A small self-supervised audio encoder (BEST-RQ), trained from scratch: 9200 steps.
Rows from block 2 of a small self-supervised audio encoder (BEST-RQ), named by matrix and row number. Rows with one number belong to one channel. Each number is 500 + 25 x the weight over its row's rms, rounded and kept within 0 to 999. All counts start at 0. Numbers have three digits each.
Before each channel's rows are labels from the 100 clips, of 14848, where the channel reaches its highest value: "top examples" is what is common among them; "loudest" is the band of the loudest frequency at the time of the peak. Only what is clearly more common there than usual is listed. The data: acted Russian speech (Dusha).
# convs1: first pointwise conv (model.blocks.2.convs.1.weight, 192x192x1), inputs 96-191
# convs3: second pointwise conv (model.blocks.2.convs.3.weight, 192x192x1, transposed), outputs 96-191

top examples: emotion: angry
loudest: 500 to 1000 Hz
convs1.161:515500499503500499500495500492500488497509498500502499501500499489560500509482494611499501500417500500500500537470480504500500496497501500525500488495525505512506500494505501496501501500500482500494524512506499478500495500518500531480498498533500501503500501498500500499500479497500500524
convs3.161:500500491398500502500542497500514493500498494519512490489564502508509486486499502500495512479502501501500513541501500503516501500500509508500509499500547500502480509500498503491496500520536501458499501505499498501506502498499502448503500500499498493513462497499559525493500502503500500497

top examples: emotion: positive
loudest: 500 to 1000 Hz
convs1.125:500496503512525488562501512500485526468500500489499501496500483499495505495500588489503524500500506501500503496504497516500500450576483500530376510580500503499499622481509500554622499492500537500500511512488490502468501500474493586502495501499492503487501500571510498503500498501494439503
convs3.125:500499509502363488499488500502507560493506500518500490499499493503487497498499695494526495530500519504546501500500498493508480466500505501505522481500502503504501581492451560500501501496488498500501496500501502499533500500431500479499501502498503500463504492500504479498500450501495500500

top examples: emotion: positive
loudest: 250 to 500 Hz
convs1.184:500500508497465498500502485503504430500507517500492505483503498500512492506499500507504490497498500502499499502410503491501499502481500500502496502465504503504499505491486499376502501501500592500496502530504500500499499499504495502495500516504508505499500494530500502500498516500500504499
convs3.184:500499505484464500495505500550464502505500639498482561501497500500500498490502527497508491504500461500482500502501503464499499500500497489500500476500495500513506542508503500501429500519479500499487496500501505502468611500511500505565504507484493498495491499500499483494550502488510502501

top examples: emotion: positive
loudest: 250 to 500 Hz
convs1.156:500500490504496501494521500469500487467501379486501500500494503507505466501500500500501481492502488480495502500509500499500534560525505500496496520500489498500469740540487476498509497500500503497505507500498500500500500500493511484502497503501499510500499491500526502501511502500501500499
convs3.156:499495503490499501465490500426504469501517500442505500497500500499500500503495517493530497500501505475519477517412484415499489499500514520500501500495498500502499409504515491500499522519489471528443496499502502499501295470527501498500506500501510505500498500552499504509511535480485510478

top examples: emotion: positive
loudest: 250 to 500 Hz
convs1.54:502493499496489500500511509499521500517492483502528518487361524507536505500493502502516539484511496499526500490494498499500495500495500496507506488460495497513504299500501502500518481493480505501500503501500502500499500502494499497489522498501500478520502494500513484460508503545506500511
convs3.54:500505503500499490500494497513497513499498473499600497508377504504487513490435492500495500504501495499496500499512502500571496502500500500486483511499502500508474502447551483498500499539502479498458500498482501506488369503492482499503511489506504500500494500511494500501483496509510473500

top examples: emotion: positive
loudest: 250 to 500 Hz
convs1.141:504482496519501510500501504500501612520500496499504496497500498504495504500498484501525459500516497497501499545501543464490500498485502468500500512506496501504500502496498500576492505480502477495426499492491476510499488509500499504501498377500505446498500497500489495499501522520490492500
convs3.141:500554503473457501499501524501454424485506500500500469483500616500510500493511562498473501525500478501495364498496491500491510481502500507500501500566500500500506502509497500500497488500498502506478499475500502496484499515498501494472504512498495471497495498500501501500486501501504453492

top examples: emotion: positive
loudest: 500 to 1000 Hz
convs1.33:500487497499504500501508464500500480518499503499502480520500443500498504398500502499535499429500500488505496500499500508500528530497500465500500486510500500504511499502435505500503459508496501499501498514502501502485511512503492502514488499663495493497492501579508490520500559494454505507
convs3.33:518498500541502451530461501531507500500499464498517500500516527500488501497500498499445587499527500459500502587473499501495506450500497498503490472487510501495499526508522500471498500498500495498500502500494495512498499501495502509393500490516498502499485500500496501526481490495466500503