{
  "arch": "quartznet",
  "model": "self-supervised audio encoder (BEST-RQ)",
  "dataset": "acted Russian speech (Dusha)",
  "train_examples": 26041,
  "n_mels": 64,
  "hop_length": 160,
  "input": "log_mel",
  "win_length": 512,
  "codebook_size": 256,
  "mask_prob": 0.05,
  "norm": "batchnorm",
  "activation": "relu",
  "drop_path": 0.2,
  "depths": [4, 4, 4],
  "kernel_size": 17,
  "stem": "single",
  "widths": [192, 288, 432],
  "init": "orthogonal",
  "residual_init": "none",
  "optimizer": "normuon",
  "muon_scale": "match_rms_adamw",
  "lr": 0.0023,
  "momentum": 0.95,
  "nesterov": true,
  "orthogonalizer": "newton_schulz_5",
  "adamw_lr_other_params": 0.00079,
  "l1_shrink": 0.03,
  "cautious_weight_decay": true,
  "ema_decay": 0.995,
  "steps": 9200,
  "batch_size": 256,
  "epochs": 90.4,
  "lr_schedule": "cosine",
  "final_lr_fraction": 0,
  "warmup_steps": 460,
  "weight_decay": 0.3,
  "adamw_weight_decay_other_params": 0
}
Rows from block 9, named by matrix and row number. Each number is 128 + 32 x the weight over its row's rms, rounded and kept within 0 to 255. All counts start at 0. Numbers have three digits each. After the name is the row's rms in percent of the matrix's.
# convs0: first depthwise width-17 conv (model.blocks.9.convs.0.weight, 432x1x17, trained with AdamW), a 17 kernel
convs0.0 073:086129053098090096089115099126158152095147159124118
convs0.1 117:143083154124111093091109131134095082135103163186180
convs0.2 102:186137170133107167130131111176128121158105079090081
convs0.3 099:041118104107096106119127128180112113128131177099153
convs0.4 061:081097144098050096131158151136080139115103102111145
convs0.5 085:129099192089079157162077159089115147121139127152146
convs0.6 206:148140142133125094102113096079064086089083097099133
convs0.7 151:165137151198126137162193150085096090124125130114139
convs0.8 116:086067109125157141087123082110147086099166140100097
convs0.9 095:129128154118132140148166161182181134151150053145098
convs0.10 099:096177111153132072081108131175110124091147145169094
convs0.11 098:065133125097146092077129122082160102102118077102148
convs0.12 100:179185168172175141131135166132136088143166153128143
convs0.13 099:141162106049101153139084126122174145105129137086096
convs0.14 103:164189124083064108141135157085102109123086120138131
convs0.15 089:081104129096103132134111046128119087113076140128096
convs0.16 095:153149108109085105091126105088057151127133146188142
convs0.17 117:052082107138100151139104150135164138132172120150177
convs0.18 106:116151142157092070076203153135118102124136105141150
convs0.19 104:158129159170148147108101067062115126124119112095082
convs0.20 091:173174142167123137091160121148150143154157147157200
convs0.21 087:125146089085079151142110134174172187158128164140107
convs0.22 118:149138167116119058152148146147151095114182161137180
convs0.23 072:133190143144130162087115097143122106098088139193168
convs0.24 095:133072078137124176176162175137139158138122149164154
convs0.25 123:134144149135092117152137119194096111174184077107104
convs0.26 132:070168095136144096116111129108090084066104156147118
convs0.27 113:231116139174133102114121083118133124154133143128111
convs0.28 099:103111162150140115141044095151148098109126130094181
convs0.29 105:133152137116123063179130183192135101114146094115124
convs0.30 075:080093103080127083134145122081145088123134120117063
convs0.31 081:171099186114109085118135107113121104154115081096069
convs0.32 125:156094095109151150157132099090092057087101112110107
convs0.33 086:126110139115074146139104082149105085191125130152070
convs0.34 170:131111129115141141172177174152185175159175156131139
convs0.35 104:136103145185174150111061099134127105138152141126187
convs0.36 151:144143146184194146174156140146126130120132073082113
convs0.37 099:145167116133094046142138121078080102143108137160126
convs0.38 091:160163152173136138112074093143121130093115162066092
convs0.39 092:082173132088130139166135110114091112196166153096116
convs0.40 088:126148090092082096122173100120158187164113090138101
convs0.41 083:064095159105095095069132094139116121148124152162089
convs0.42 064:196158097122119158165139117124087126080113114157183
convs0.43 075:144132102176154187125143138118143100110155057100170
convs0.44 083:166202136178147159169116102125160131137122136111078
convs0.45 093:109117104077137142136135142133086166109103090062072
convs0.46 089:089061109133193148114124095169091114147147153126150
convs0.47 096:144109104161116142183179176167126112112126154160072
convs0.48 132:104101069101073094093084131127128117088113113111082
convs0.49 068:164156152192140114095087112145122164106074147155163
convs0.50 064:129102191172138108160118170136130153164086120122068
convs0.51 099:169119136136131179119119089084105155157161083063124
convs0.52 096:180173118155154152111146170159117132126106096138202
convs0.53 093:152196127172148105147125134137148076128169153163177
convs0.54 089:146074142092080099142132088065079101123130123106124
convs0.55 121:117165133108125171162165126084109041127116124116098
convs0.56 141:123120129127092102123090092113169188124065076150130
convs0.57 101:123086091101071157144100120169108104128174074109111
convs0.58 079:170146165164169132128104142154141177113102092082077
convs0.59 068:117116173187161134170152130149088112143135165184094
convs0.60 112:106140148149146164132165163147185134139197160147170
convs0.61 117:108149135139190123108111096065076107140127073111111
convs0.62 094:097116126140191140139070120134148088100097118081079
convs0.63 109:094077070060101093138141151138161101131134132118159
convs0.64 106:215165129103100088117133120115141174149129134167157
convs0.65 077:199138172083184092137148149139157120141160140119150
convs0.66 107:156149158106089179178133164143117158137120084068134
convs0.67 081:106145148114091140154045074106104151092099129138142
convs0.68 108:153119100134176127097054112155161125178151139124171
convs0.69 098:095115083107123085115109129110154170115169174167183
convs0.70 078:130120080143115103165125164197148108085168102129086
convs0.71 091:124124139115146112160082064131130126162140193123189
convs0.72 086:022078122125127109117128124129123118109095114121091
convs0.73 086:088062104114129164108098092104116158120118103077085
convs0.74 091:118121111130149103082088100139106112143169155183197
convs0.75 093:131151129152111106132146202146194148132157149175159
convs0.76 076:155126099107156162182149135113147113146090083063161
convs0.77 106:077102127105107090133146077130101084093111104072098
convs0.78 110:167186090106142158151128118106153098167093111087081
convs0.79 144:119092141145119139157191177186162164156148129096122
convs0.80 101:083099077094092158119099071117180154145121107122136
convs0.81 082:122154106167126129158066124144117175091101110058124
convs0.82 086:140132115112118106173164199167065111157123129100144
convs0.83 087:192107102147145131112082089088115107171150152124177
convs0.84 092:120080160156153170116106147131081130067077149130099
convs0.85 126:079078068096124102105145167100118147143150091166119
convs0.86 085:075123092073092103113119079098118103136088140170150
convs0.87 133:152187144158149128150147108085114141125084108077070
convs0.88 117:116121201195147126114182113113124079141137132153114
convs0.89 095:183139152160110094146141110182097183093102165137118
convs0.90 072:112125049174097096107136139137085124143181134098140
convs0.91 095:142107095152119075039147149117093112130157122150150
convs0.92 100:174124109120112162120162083190131145126112146109199
convs0.93 091:088092129104105112071098160129143147125077103077088
convs0.94 178:112073091089062105102099119123144169147142157160147
convs0.95 096:114105083157070108156102173086160131136095178121130
convs0.96 109:161124140181145159157184177123173139127112174103103
convs0.97 091:091109161137178080080141107123163149181113122084124
convs0.98 140:103086079054105115120142152162164149154115148165123
convs0.99 100:075103135123112119120148192154080121089115121149190
convs0.100 100:194174155168117156142113129120063124144088122116095
convs0.101 086:086126118149123168130106125102161205194101114130134
convs0.102 117:133161149162155098106116132123148128115120057060082
convs0.103 104:177160127161145157196154133113082109124102156167102
convs0.104 099:109110122173047142105104135077117085154143124108157
convs0.105 086:081155129137126107115107089146175091137122204163154
convs0.106 089:191137108136102166140174133098151170127089163135177
convs0.107 095:095166132159186142138088104095101122093072101115098
convs0.108 092:110098121150183112180073126109120125146168148098073
convs0.109 076:169171197123129105095138192158153107152131144147136
convs0.110 104:103126116130105117169158106157086086116060082095105
convs0.111 074:047121122105127086125091100150109134109158170148173
convs0.112 080:181143141186151159119120173170140186125114095112114
convs0.113 101:220154134150112165139119108141130099162132101160171
convs0.114 111:195141133140123115108126120082104097058082099109138
convs0.115 093:143127121135188141159195128160152162160083129156092
convs0.116 098:186194159121140176122140129101116128097146180147097
convs0.117 083:120169112147175184165096113149150168112149134190120
convs0.118 051:079091157134120133141141114090129112187136161075074
convs0.119 135:161107059094141132151157183170168152110100135126146
convs0.120 120:112070080081111085107125108158143156148163159151163
convs0.121 103:205125174103133165172094124126112153171113106122156
convs0.122 069:144117106170111129125120134130091059147116070077171
convs0.123 110:049086099124115118099151127157128158162145166141174
convs0.124 085:187141193173150094131155180146097125119100125141140
convs0.125 102:174107109146106118120150116160141168159169102210133
convs0.126 098:079117081123117139089117158194093140128151170099161
convs0.127 083:145111149088131120130218137113090081091117114121158
convs0.128 101:076046068132131109092173123117124133126116127113140
convs0.129 116:085170104130095140181168157146140162175169155111112
convs0.130 080:212149140141093137148152109098091092103112116174141
convs0.131 137:085078089120081078088106130125140094107122145115080
convs0.132 068:158141120142125091136116150069085124159166079186105
convs0.133 100:114155114095079121079124069124089101106071146121147
convs0.134 085:121093116094083078081150165162136142176154151159145
convs0.135 108:076094092131141131139157125078062147110092120174126
convs0.136 138:154151139147176150076062106163154146155132167118156
convs0.137 076:091135136168146141124062111104163149106141113140204
convs0.138 094:154075135129176074095110157111121158134154167150178
convs0.139 091:095129157144136130162132064070122173184136148155134
convs0.140 094:044113101144115077110104136146114133139104092112077
convs0.141 086:143149154076126124162108153131177160130200140169102
convs0.142 096:135170080068098147165151124089112085093135121167131
convs0.143 076:111084096181062079155109118092153151136138126158126
convs0.144 109:149135123126099089073071090118118074108149145175111
convs0.145 079:151197136138178120152105114115101115135193117089097
convs0.146 090:043106087118119134106094129168103142155162139158158
convs0.147 089:157089166161139145149154135131116134053107081097089
convs0.148 106:143091113086105052104105105150136133152141114192113
convs0.149 070:157072172175086161088128086155167124140119146117133
convs0.150 105:168169144154118074143162137122130117176145180168169
convs0.151 124:184135119160143111106159143124063110085111152175165
convs0.152 075:158118098108093133090084110094146172142144116199096
convs0.153 051:152160094088148158118064128160114160077106119147086
convs0.154 096:159123136134109144134173128099114169125115043079094
convs0.155 091:178203139105123128126077136133110081111118115120076
convs0.156 082:195186106086103130146116147097119114162137168167143
convs0.157 115:114122122144201149187135077173124132144105120167151
convs0.158 092:144122103119144148078073126082176120169189146121119
convs0.159 103:091098112105163106156183150110125109085141057107116
convs0.160 057:155109095164090107080095124197133120111155092163113
convs0.161 102:135146193171139132146107064127112143119110119076080
convs0.162 095:112104129092162193060130166139173108123130133118094
convs0.163 087:167114106042177111108173165132136122119125109105123
convs0.164 069:085125168174080090113122115169162138073134138108093
convs0.165 063:134102071107166186133189120147116121116073113110116
convs0.166 125:144140159170131104198141087091117164144120170116172
convs0.167 096:113074127189145140145190166144149118158100103157151
convs0.168 080:109053073127092139133140136180142106137136150108177
convs0.169 128:131150181166118163152128177132164127108106100105058
convs0.170 087:090115097078078147147079073112148141145110139111085
convs0.171 087:132061079136100108139085122149172105167160147131166
convs0.172 074:120108134127131114070127166131074113046112104154150
convs0.173 082:120178107100145163123139116159152088158072088157176
convs0.174 110:170184146092126130147114087108124129119156166160198
convs0.175 091:045121107143089137116121103148119157130131096106062
convs0.176 089:103123093115122111056103151115171169196134135115116
convs0.177 107:190151105134131152089138136127145108092125095180195
convs0.178 096:213133147131161121174113111089143138094123078123109
convs0.179 116:084090104088102087087058152129151151150118107113125
convs0.180 082:094091084164178108136096141137151135166141103095068
convs0.181 075:172089073132188132118162106097141121153100108129078
convs0.182 084:134138121167149110043102131140086145156101171155101
convs0.183 095:094134095134129133159155110127221119089130161090140
convs0.184 109:192134127111157142134096095137122155146157175181180
convs0.185 080:172093108080134132074115142081067125133113123084131
convs0.186 068:095123172091123185193100164152125128137122141167098
convs0.187 101:113134079112121097083063114090099143095120086102094
convs0.188 107:107086178186109094108138096103163101120121095158168
convs0.189 112:098073059134141069112124098134148135129128176158117
convs0.190 081:157117106093076091075110151181143120166148150139166
convs0.191 108:179163127143105113108178173204124109126124108160122
convs0.192 114:090114144116108080120119107105202095100079106121163
convs0.193 094:163153142188146154110123132160175094131072131180138
convs0.194 063:179152178138134081174137184115094101120150104109149
convs0.195 077:177180135164093113083114129161124143107128111132200
convs0.196 110:130103097095105094127152186181154118191133097135103
convs0.197 196:080097098111116163158158176167191156162133123125131
convs0.198 093:102056106120074162106107136115110098105134083143087
convs0.199 095:129121141127103051110152140108103153168072082109101
convs0.200 085:164178166111101068105106104105153119150107089158166
convs0.201 088:151123172172173148132070119071136134142152157171146
convs0.202 108:085072150139117123108131112140199109111134092117067
convs0.203 080:121138109117112154086057136084124167077090125122090
convs0.204 115:173189161157095112066139093106146118106099103115111
convs0.205 082:105126125174143154144138136051159118117073146082097
convs0.206 076:113058119097105154101137186159078133119107120096099
convs0.207 093:146172087098099096063150086106115131121139127071116
convs0.208 068:137135118128160127110124119109082120077140078106042
convs0.209 082:178145138102122101176175159104156134114149104192098
convs0.210 104:170147228126139140155106115148123135121144136163167
convs0.211 087:106080086085108131137124151188118081131123083101092
convs0.212 107:178107127173158153139139162089104084074127090116158
convs0.213 073:152162066140181153143161134153146064154143138154117
convs0.214 096:172159141076058128147109079113111125105106102102157
convs0.215 107:106130123092154105057116145136165144161156151180176
convs0.216 113:192156185147138146165082104118097104111081132120111
convs0.217 066:114165113116123145151100142149142213133171136116189
convs0.218 110:165109119084136188119171132142156144132061088101125
convs0.219 086:097180159167125157151185165129125069124148131093125
convs0.220 098:160135145155208191109094123123090138096122116116152
convs0.221 085:150162139148111098110095075171148145151107095200136
convs0.222 058:121151151128216149078161145140184119153121135136121
convs0.223 156:083115121126149172150169149165150176177174166120126
convs0.224 088:125077115165159170143176175177134148144159106155104
convs0.225 093:191115178160083140108131116142141107097106126108062
convs0.226 090:094152121187092108155155187117101128100128133190120
convs0.227 110:118162135156104131151115168163165148205147129106076
convs0.228 094:179164152097165115079141136106106135139090089078092
convs0.229 056:088158142086180148096076158133074136121087131113141
convs0.230 047:107138187094153150110177112124132121068129094125071
convs0.231 122:159158179180128146109100119063117085118149128104091
convs0.232 087:114131161064073119166123143091098101123121114109068
convs0.233 101:130077137161192133086080129105120160092134121162166
convs0.234 096:094133148147118131174105148165125120116105097086042
convs0.235 082:074098093131075137087116094121108168146148115084088
convs0.236 120:126113128118110086100088121049089093103086094125138
convs0.237 088:180186181169118098132157141109134157139114139183138
convs0.238 123:088091073165157162148104129136108154121156163170175
convs0.239 085:164123133212119143106165162101098151139110122143181
convs0.240 095:143129113145160135109163152090115052085138158169166
convs0.241 078:084100115144090044079131124083115150124146110125133
convs0.242 113:068077143135163138100178178133128102136083153117144
convs0.243 079:095110176127124132177138141093096110135147176169192
convs0.244 089:176116128087154162120099151110142153138169163173190
convs0.245 078:155142171137151177105154143140130161145197162172099
convs0.246 079:092154105101158154098180104126121103110069133093077
convs0.247 107:127072147162119110189163109106103175130166157140164
convs0.248 115:051056088115131117102120144162146154121137131120162
convs0.249 073:136170125126188147123106130129183136057087094119124
convs0.250 064:083117105105094105129068135094073092124105091163110
convs0.251 068:201160192107121139165108135135122115115076098112146
convs0.252 101:151184175135114112098101145157161183144104094168152
convs0.253 086:130100113076155129160179167159174140083100143091142
convs0.254 100:130177118087121187112138155110084145143105175093086
convs0.255 078:094162133179118175109176160164144159132188147131128
convs0.256 107:102093080157131150174159146135094111088093087089097
convs0.257 102:169164131202085148139150151106132125109156189142127
convs0.258 125:100115101085124093126126096081131205140175138159138
convs0.259 115:195098124151126131148108112128090125117057124097075
convs0.260 105:183102156136129117112123119127111159120137141191210
convs0.261 106:158141149132147105113091075094077104168137196122125
convs0.262 091:151155119106166164144120076083092097108181081128138
convs0.263 064:156187153177164109137183108139087140122166142120162
convs0.264 111:093081096104150166085131153138116129115085095107062
convs0.265 069:073090063147173130138106107111145139105116101128071
convs0.266 200:115143157137163192180143135087096110111083095093124
convs0.267 100:068120136129100119095115086151181182162121097101101
convs0.268 083:089093113133179208149120126153097122145126138109179
convs0.269 103:129105099125130112102075159148181122167075121077096
convs0.270 081:038134120087116078095136108107160140104116155121116
convs0.271 105:215156081147129164145113121101085147138153157131141
convs0.272 094:139100172137161103082108141088105168138069163161107
convs0.273 097:084113117167088117174163152122150154168108083092090
convs0.274 089:100114085122099121109108126094148114153109177159211
convs0.275 096:109126077040107162117116106150126151105173155121122
convs0.276 081:128141174191168132102090156158106100092139103078134
convs0.277 088:097081081145138100075111083071093144124119157124119
convs0.278 107:131123151122138154117139169123136102082140083112035
convs0.279 067:127091135158140143181091139126173155150174127131199
convs0.280 080:121138185141149116180148104110159120102118167157199
convs0.281 123:115152161112046105123167180132114161116095153127104
convs0.282 080:113143128135092150094080120116160122144130075092051
convs0.283 099:070168133179161150108092134105093134151081094127100
convs0.284 071:133101069147150149093141137154142164208126118095103
convs0.285 080:117160119123063113106098103160134149109101207112154
convs0.286 072:138111135169159163125123116169204139108121073168114
convs0.287 103:146135137155187144166112071181126098100121116179108
convs0.288 098:036116119131145154133112133081133114094135080126090
convs0.289 095:160151135176156136148149148218134115091123125087117
convs0.290 110:136167133136118109117106118056155152152162169168184
convs0.291 067:118098097078183146149171175125100169131134152167150
convs0.292 047:088156134146195087101131152096080153171122144155111
convs0.293 107:117069091066126137149129177154153097170160152130131
convs0.294 093:112159067128153125186119061126115149160125089107143
convs0.295 082:092086133098110065094103102177139098123133173108157
convs0.296 078:189131140138088131144118101067110120125159172095076
convs0.297 121:107155134162178159213160126112129132095155140095125
convs0.298 080:180154081131166119149181137164131135118115169162177
convs0.299 109:074095079085114116140165093118153160097112137170093
convs0.300 096:072104108081144132077126131093129150146164145191152
convs0.301 096:176129156116119019107113111138128134106122151120117
convs0.302 109:122100080135106123178172154157178174137122165152159
convs0.303 084:173160151167138123140156124192133145065137177134147
convs0.304 139:124123109092068086071105056118106123132135125154139
convs0.305 089:124061116087103127141168091125139185150142167159156
convs0.306 119:098103101130144106160133112148158075111112108088047
convs0.307 093:090112080090135097114153095107110132136100185152187
convs0.308 113:154126121081139130103164168191125178180162121124149
convs0.309 102:128156139177176142165162136146182106181096162132145
convs0.310 104:139084097132119117106102107118149159159189151163196
convs0.311 145:112059101077096104074105128111139165136148166138112
convs0.312 069:161153123097150167152100065088131116071141168107124
convs0.313 094:179159121088148151126159064150068112098118113142150
convs0.314 117:104092087064096101124113084113130102117106077096104
convs0.315 134:089099065117099106075101091105075124105103123141124
convs0.316 156:140141100079104070084084079103092110124127119092134
convs0.317 094:077138147149147129113141102100123096198178134098176
convs0.318 194:161164181142168134134127125074092085075099117116108
convs0.319 187:165140156174158177146168163160165163141169150140151
convs0.320 089:163151141167201154103172156147138125104175111125158
convs0.321 074:189131100127115104172144125120081162084119086090092
convs0.322 087:094101121139132192158166146193094115162128154094121
convs0.323 109:168184120182146136081152103154163156111145124080111
convs0.324 157:125110110103113080088130149169141149181182171165143
convs0.325 121:085093101111121115130145123115138095081062100182092
convs0.326 091:094076086093113159151162103161144164146159111161087
convs0.327 078:105114114108113146111134117088132139108059045093128
convs0.328 102:068070164143161126124122141154188176107107140129124
convs0.329 100:165115119160203134077057131127126142144144129132154
convs0.330 094:093113117120125144165148109139130104074086082052128
convs0.331 078:134201114150119175105135151128107119161177184144153
convs0.332 107:087071068114131109152079143133128154077167127144119
convs0.333 101:143141144147145149170169142167099063063130131094136
convs0.334 088:160161069110099120194155125171124124153148134147176
convs0.335 090:168158150152124163106103085120138198131192149134138
convs0.336 099:125082108083136136099081118123109105065169137116182
convs0.337 132:178189158174131158177117166141127152154139105157148
convs0.338 139:196174180159143128099125145124128132131081115099079
convs0.339 090:163165082119157109134107084138155185098123146166175
convs0.340 110:078077114091124109092126101091120089147159156138071
convs0.341 041:118136173110143154117148074144058107118193131139105
convs0.342 073:093170103173134082107125119178165148109148086081124
convs0.343 103:104138097091104082141121146101169131135133100131040
convs0.344 158:117107120094062092063116100090107093109149129117155
convs0.345 076:074132149128127132122157095080128114214174126136123
convs0.346 075:147174172167131139185101159147164154097127097086143
convs0.347 074:140108118129153148164188178189157174137130149161122
convs0.348 146:160167156179189155142134157142180110121102091106141
convs0.349 110:102167113104129160176136182113097153075081141113157
convs0.350 103:161144154122150152152099162124105131131194107160201
convs0.351 075:117157137180169126136155100090086160129116178074104
convs0.352 122:105112134094120049142133122163142126098095126099061
convs0.353 065:121223121165109136145161140148180145097114131112117
convs0.354 099:135164181122151144152146123158094173103097205126123
convs0.355 099:105108111121146151121141179131151205201133130148141
convs0.356 088:162131175118152158154099117060099132126194117129098
convs0.357 098:123142146110072089099106060102118142176170143102131
convs0.358 130:106141130108103163172108081152147150214149155122118
convs0.359 115:195144175176136130127134081140167113127124091080113
convs0.360 080:073129138123131113113173160144175157100203118141156
convs0.361 123:142121120131199059103134131170145150124183119101147
convs0.362 070:174195135108177123127137090113135103149130131100062
convs0.363 080:173154162140135147119115107164137146192164155173178
convs0.364 069:138113198142126163081144146186159160086109143144119
convs0.365 100:125164099077146095108158124102130131108121127181205
convs0.366 099:043086086101116115106160139135131171109135123123169
convs0.367 127:200118124090109116161110104138135187067117139112109
convs0.368 112:172188155145131168141153122132167182141168167154119
convs0.369 112:132139138139129070142080144162133131064069089152117
convs0.370 147:118121100085122107099117114121166168164180185163166
convs0.371 091:088102146110180169144134136159188177148162114109152
convs0.372 097:117072078100051114115128149089146156129151125101112
convs0.373 113:108129134083135106112105112097068063117176143155163
convs0.374 118:088102122086090076106070119131110122085121078108124
convs0.375 107:068090087090113071120106136143096122122165169118104
convs0.376 077:093085130106118133074078067113116114107118134110072
convs0.377 065:199133091110092141166138115116163149056126136143141
convs0.378 101:179161220135125133087118115164130139122146159153128
convs0.379 106:148079161157161128148133071081111158080117083132122
convs0.380 080:163142119117137112121044170086121115136135108132064
convs0.381 099:119132103110155110173092142105118114168169162177193
convs0.382 081:147133129099105084139177197140177161172150123144124
convs0.383 086:113120108125108112085171128111074099097100129074067
convs0.384 076:138118089077105165193114144144173088118123136129177
convs0.385 085:155178167144187150133131120098121106151114148204133
convs0.386 103:085121050125107127186133127113095120151141136186140
convs0.387 093:163115091156086091084099085090133096105098131096162
convs0.388 090:181186157109145129126128102122158118076084114102077
convs0.389 138:123144130158123154177177157159185160156160163148162
convs0.390 135:084125159068109078116107094086076119091119128114121
convs0.391 087:156126092116135198157081145109172147101100124093167
convs0.392 093:119128132098100134115131075123134186183169104165179
convs0.393 086:108083094125126086141135102121091102088143096090059
convs0.394 129:124100089134113085106109106171187175189114141127121
convs0.395 090:155169184143093106107124154194147155146097140171136
convs0.396 099:101115102093114115097136193124134114099104042125136
convs0.397 070:104120132104120134160174161141134146142211080113087
convs0.398 080:093124057079108102148158167157127130153162095162140
convs0.399 047:125142120117080066118123124082134108097143195082111
convs0.400 112:124128158113120117129136125074158137088117140065048
convs0.401 087:152140155143177193105127096137129057122125142174138
convs0.402 085:080062080141133133125162169145165166134111117103162
convs0.403 099:148096087165083133110137073121120099098124088100072
convs0.404 093:104179107169188122121073139167133145138124111182117
convs0.405 061:147163125218143141141128136122173155174110100150105
convs0.406 068:094154153136106179183100120167104124075111105175118
convs0.407 180:142133121086061058107140132128137159166149152150163
convs0.408 057:139124119105064127165116126051135111147070102142108
convs0.409 073:149166102178142123202135076129152135114082139155133
convs0.410 110:091113173172080120112146119103130123119136122083051
convs0.411 066:213162131111143184144126171110144137158138108160141
convs0.412 072:159123186078129120174111101120147110145093129180177
convs0.413 144:072109143113134136110148085154124166125134170168201
convs0.414 064:085098161126161174122148173114084103114122112088073
convs0.415 093:178114084082083076107134116143104095141102107136175
convs0.416 108:189123134145133169168107167173141107107122131064100
convs0.417 118:071113125144094047105130169155089118149118114106115
convs0.418 103:153143153105075095056124175141133147153134101090154
convs0.419 083:065075126112099091126124062119124141154118089142161
convs0.420 117:138189146109083166137128134155128151105208106142149
convs0.421 098:189180111192141103116088155140097086131136115116127
convs0.422 095:202198167108144127097139120152126120129100116133081
convs0.423 073:122079060131104114123100122102107095105122143087065
convs0.424 108:104132060131113158128095152139145142183172154115184
convs0.425 080:063135075115131137138144170115141156168188101111153
convs0.426 073:113118099166108102119146084138191140075178169125111
convs0.427 073:125077155130139160149077091080133121108074164112093
convs0.428 121:103096109073085106147118114131114097140152070075092
convs0.429 107:106114127132079077099084134146123137100075184093151
convs0.430 096:073168169087092162157114112110118155089141156094099
convs0.431 072:160178133211141149137156133088135119126119139179158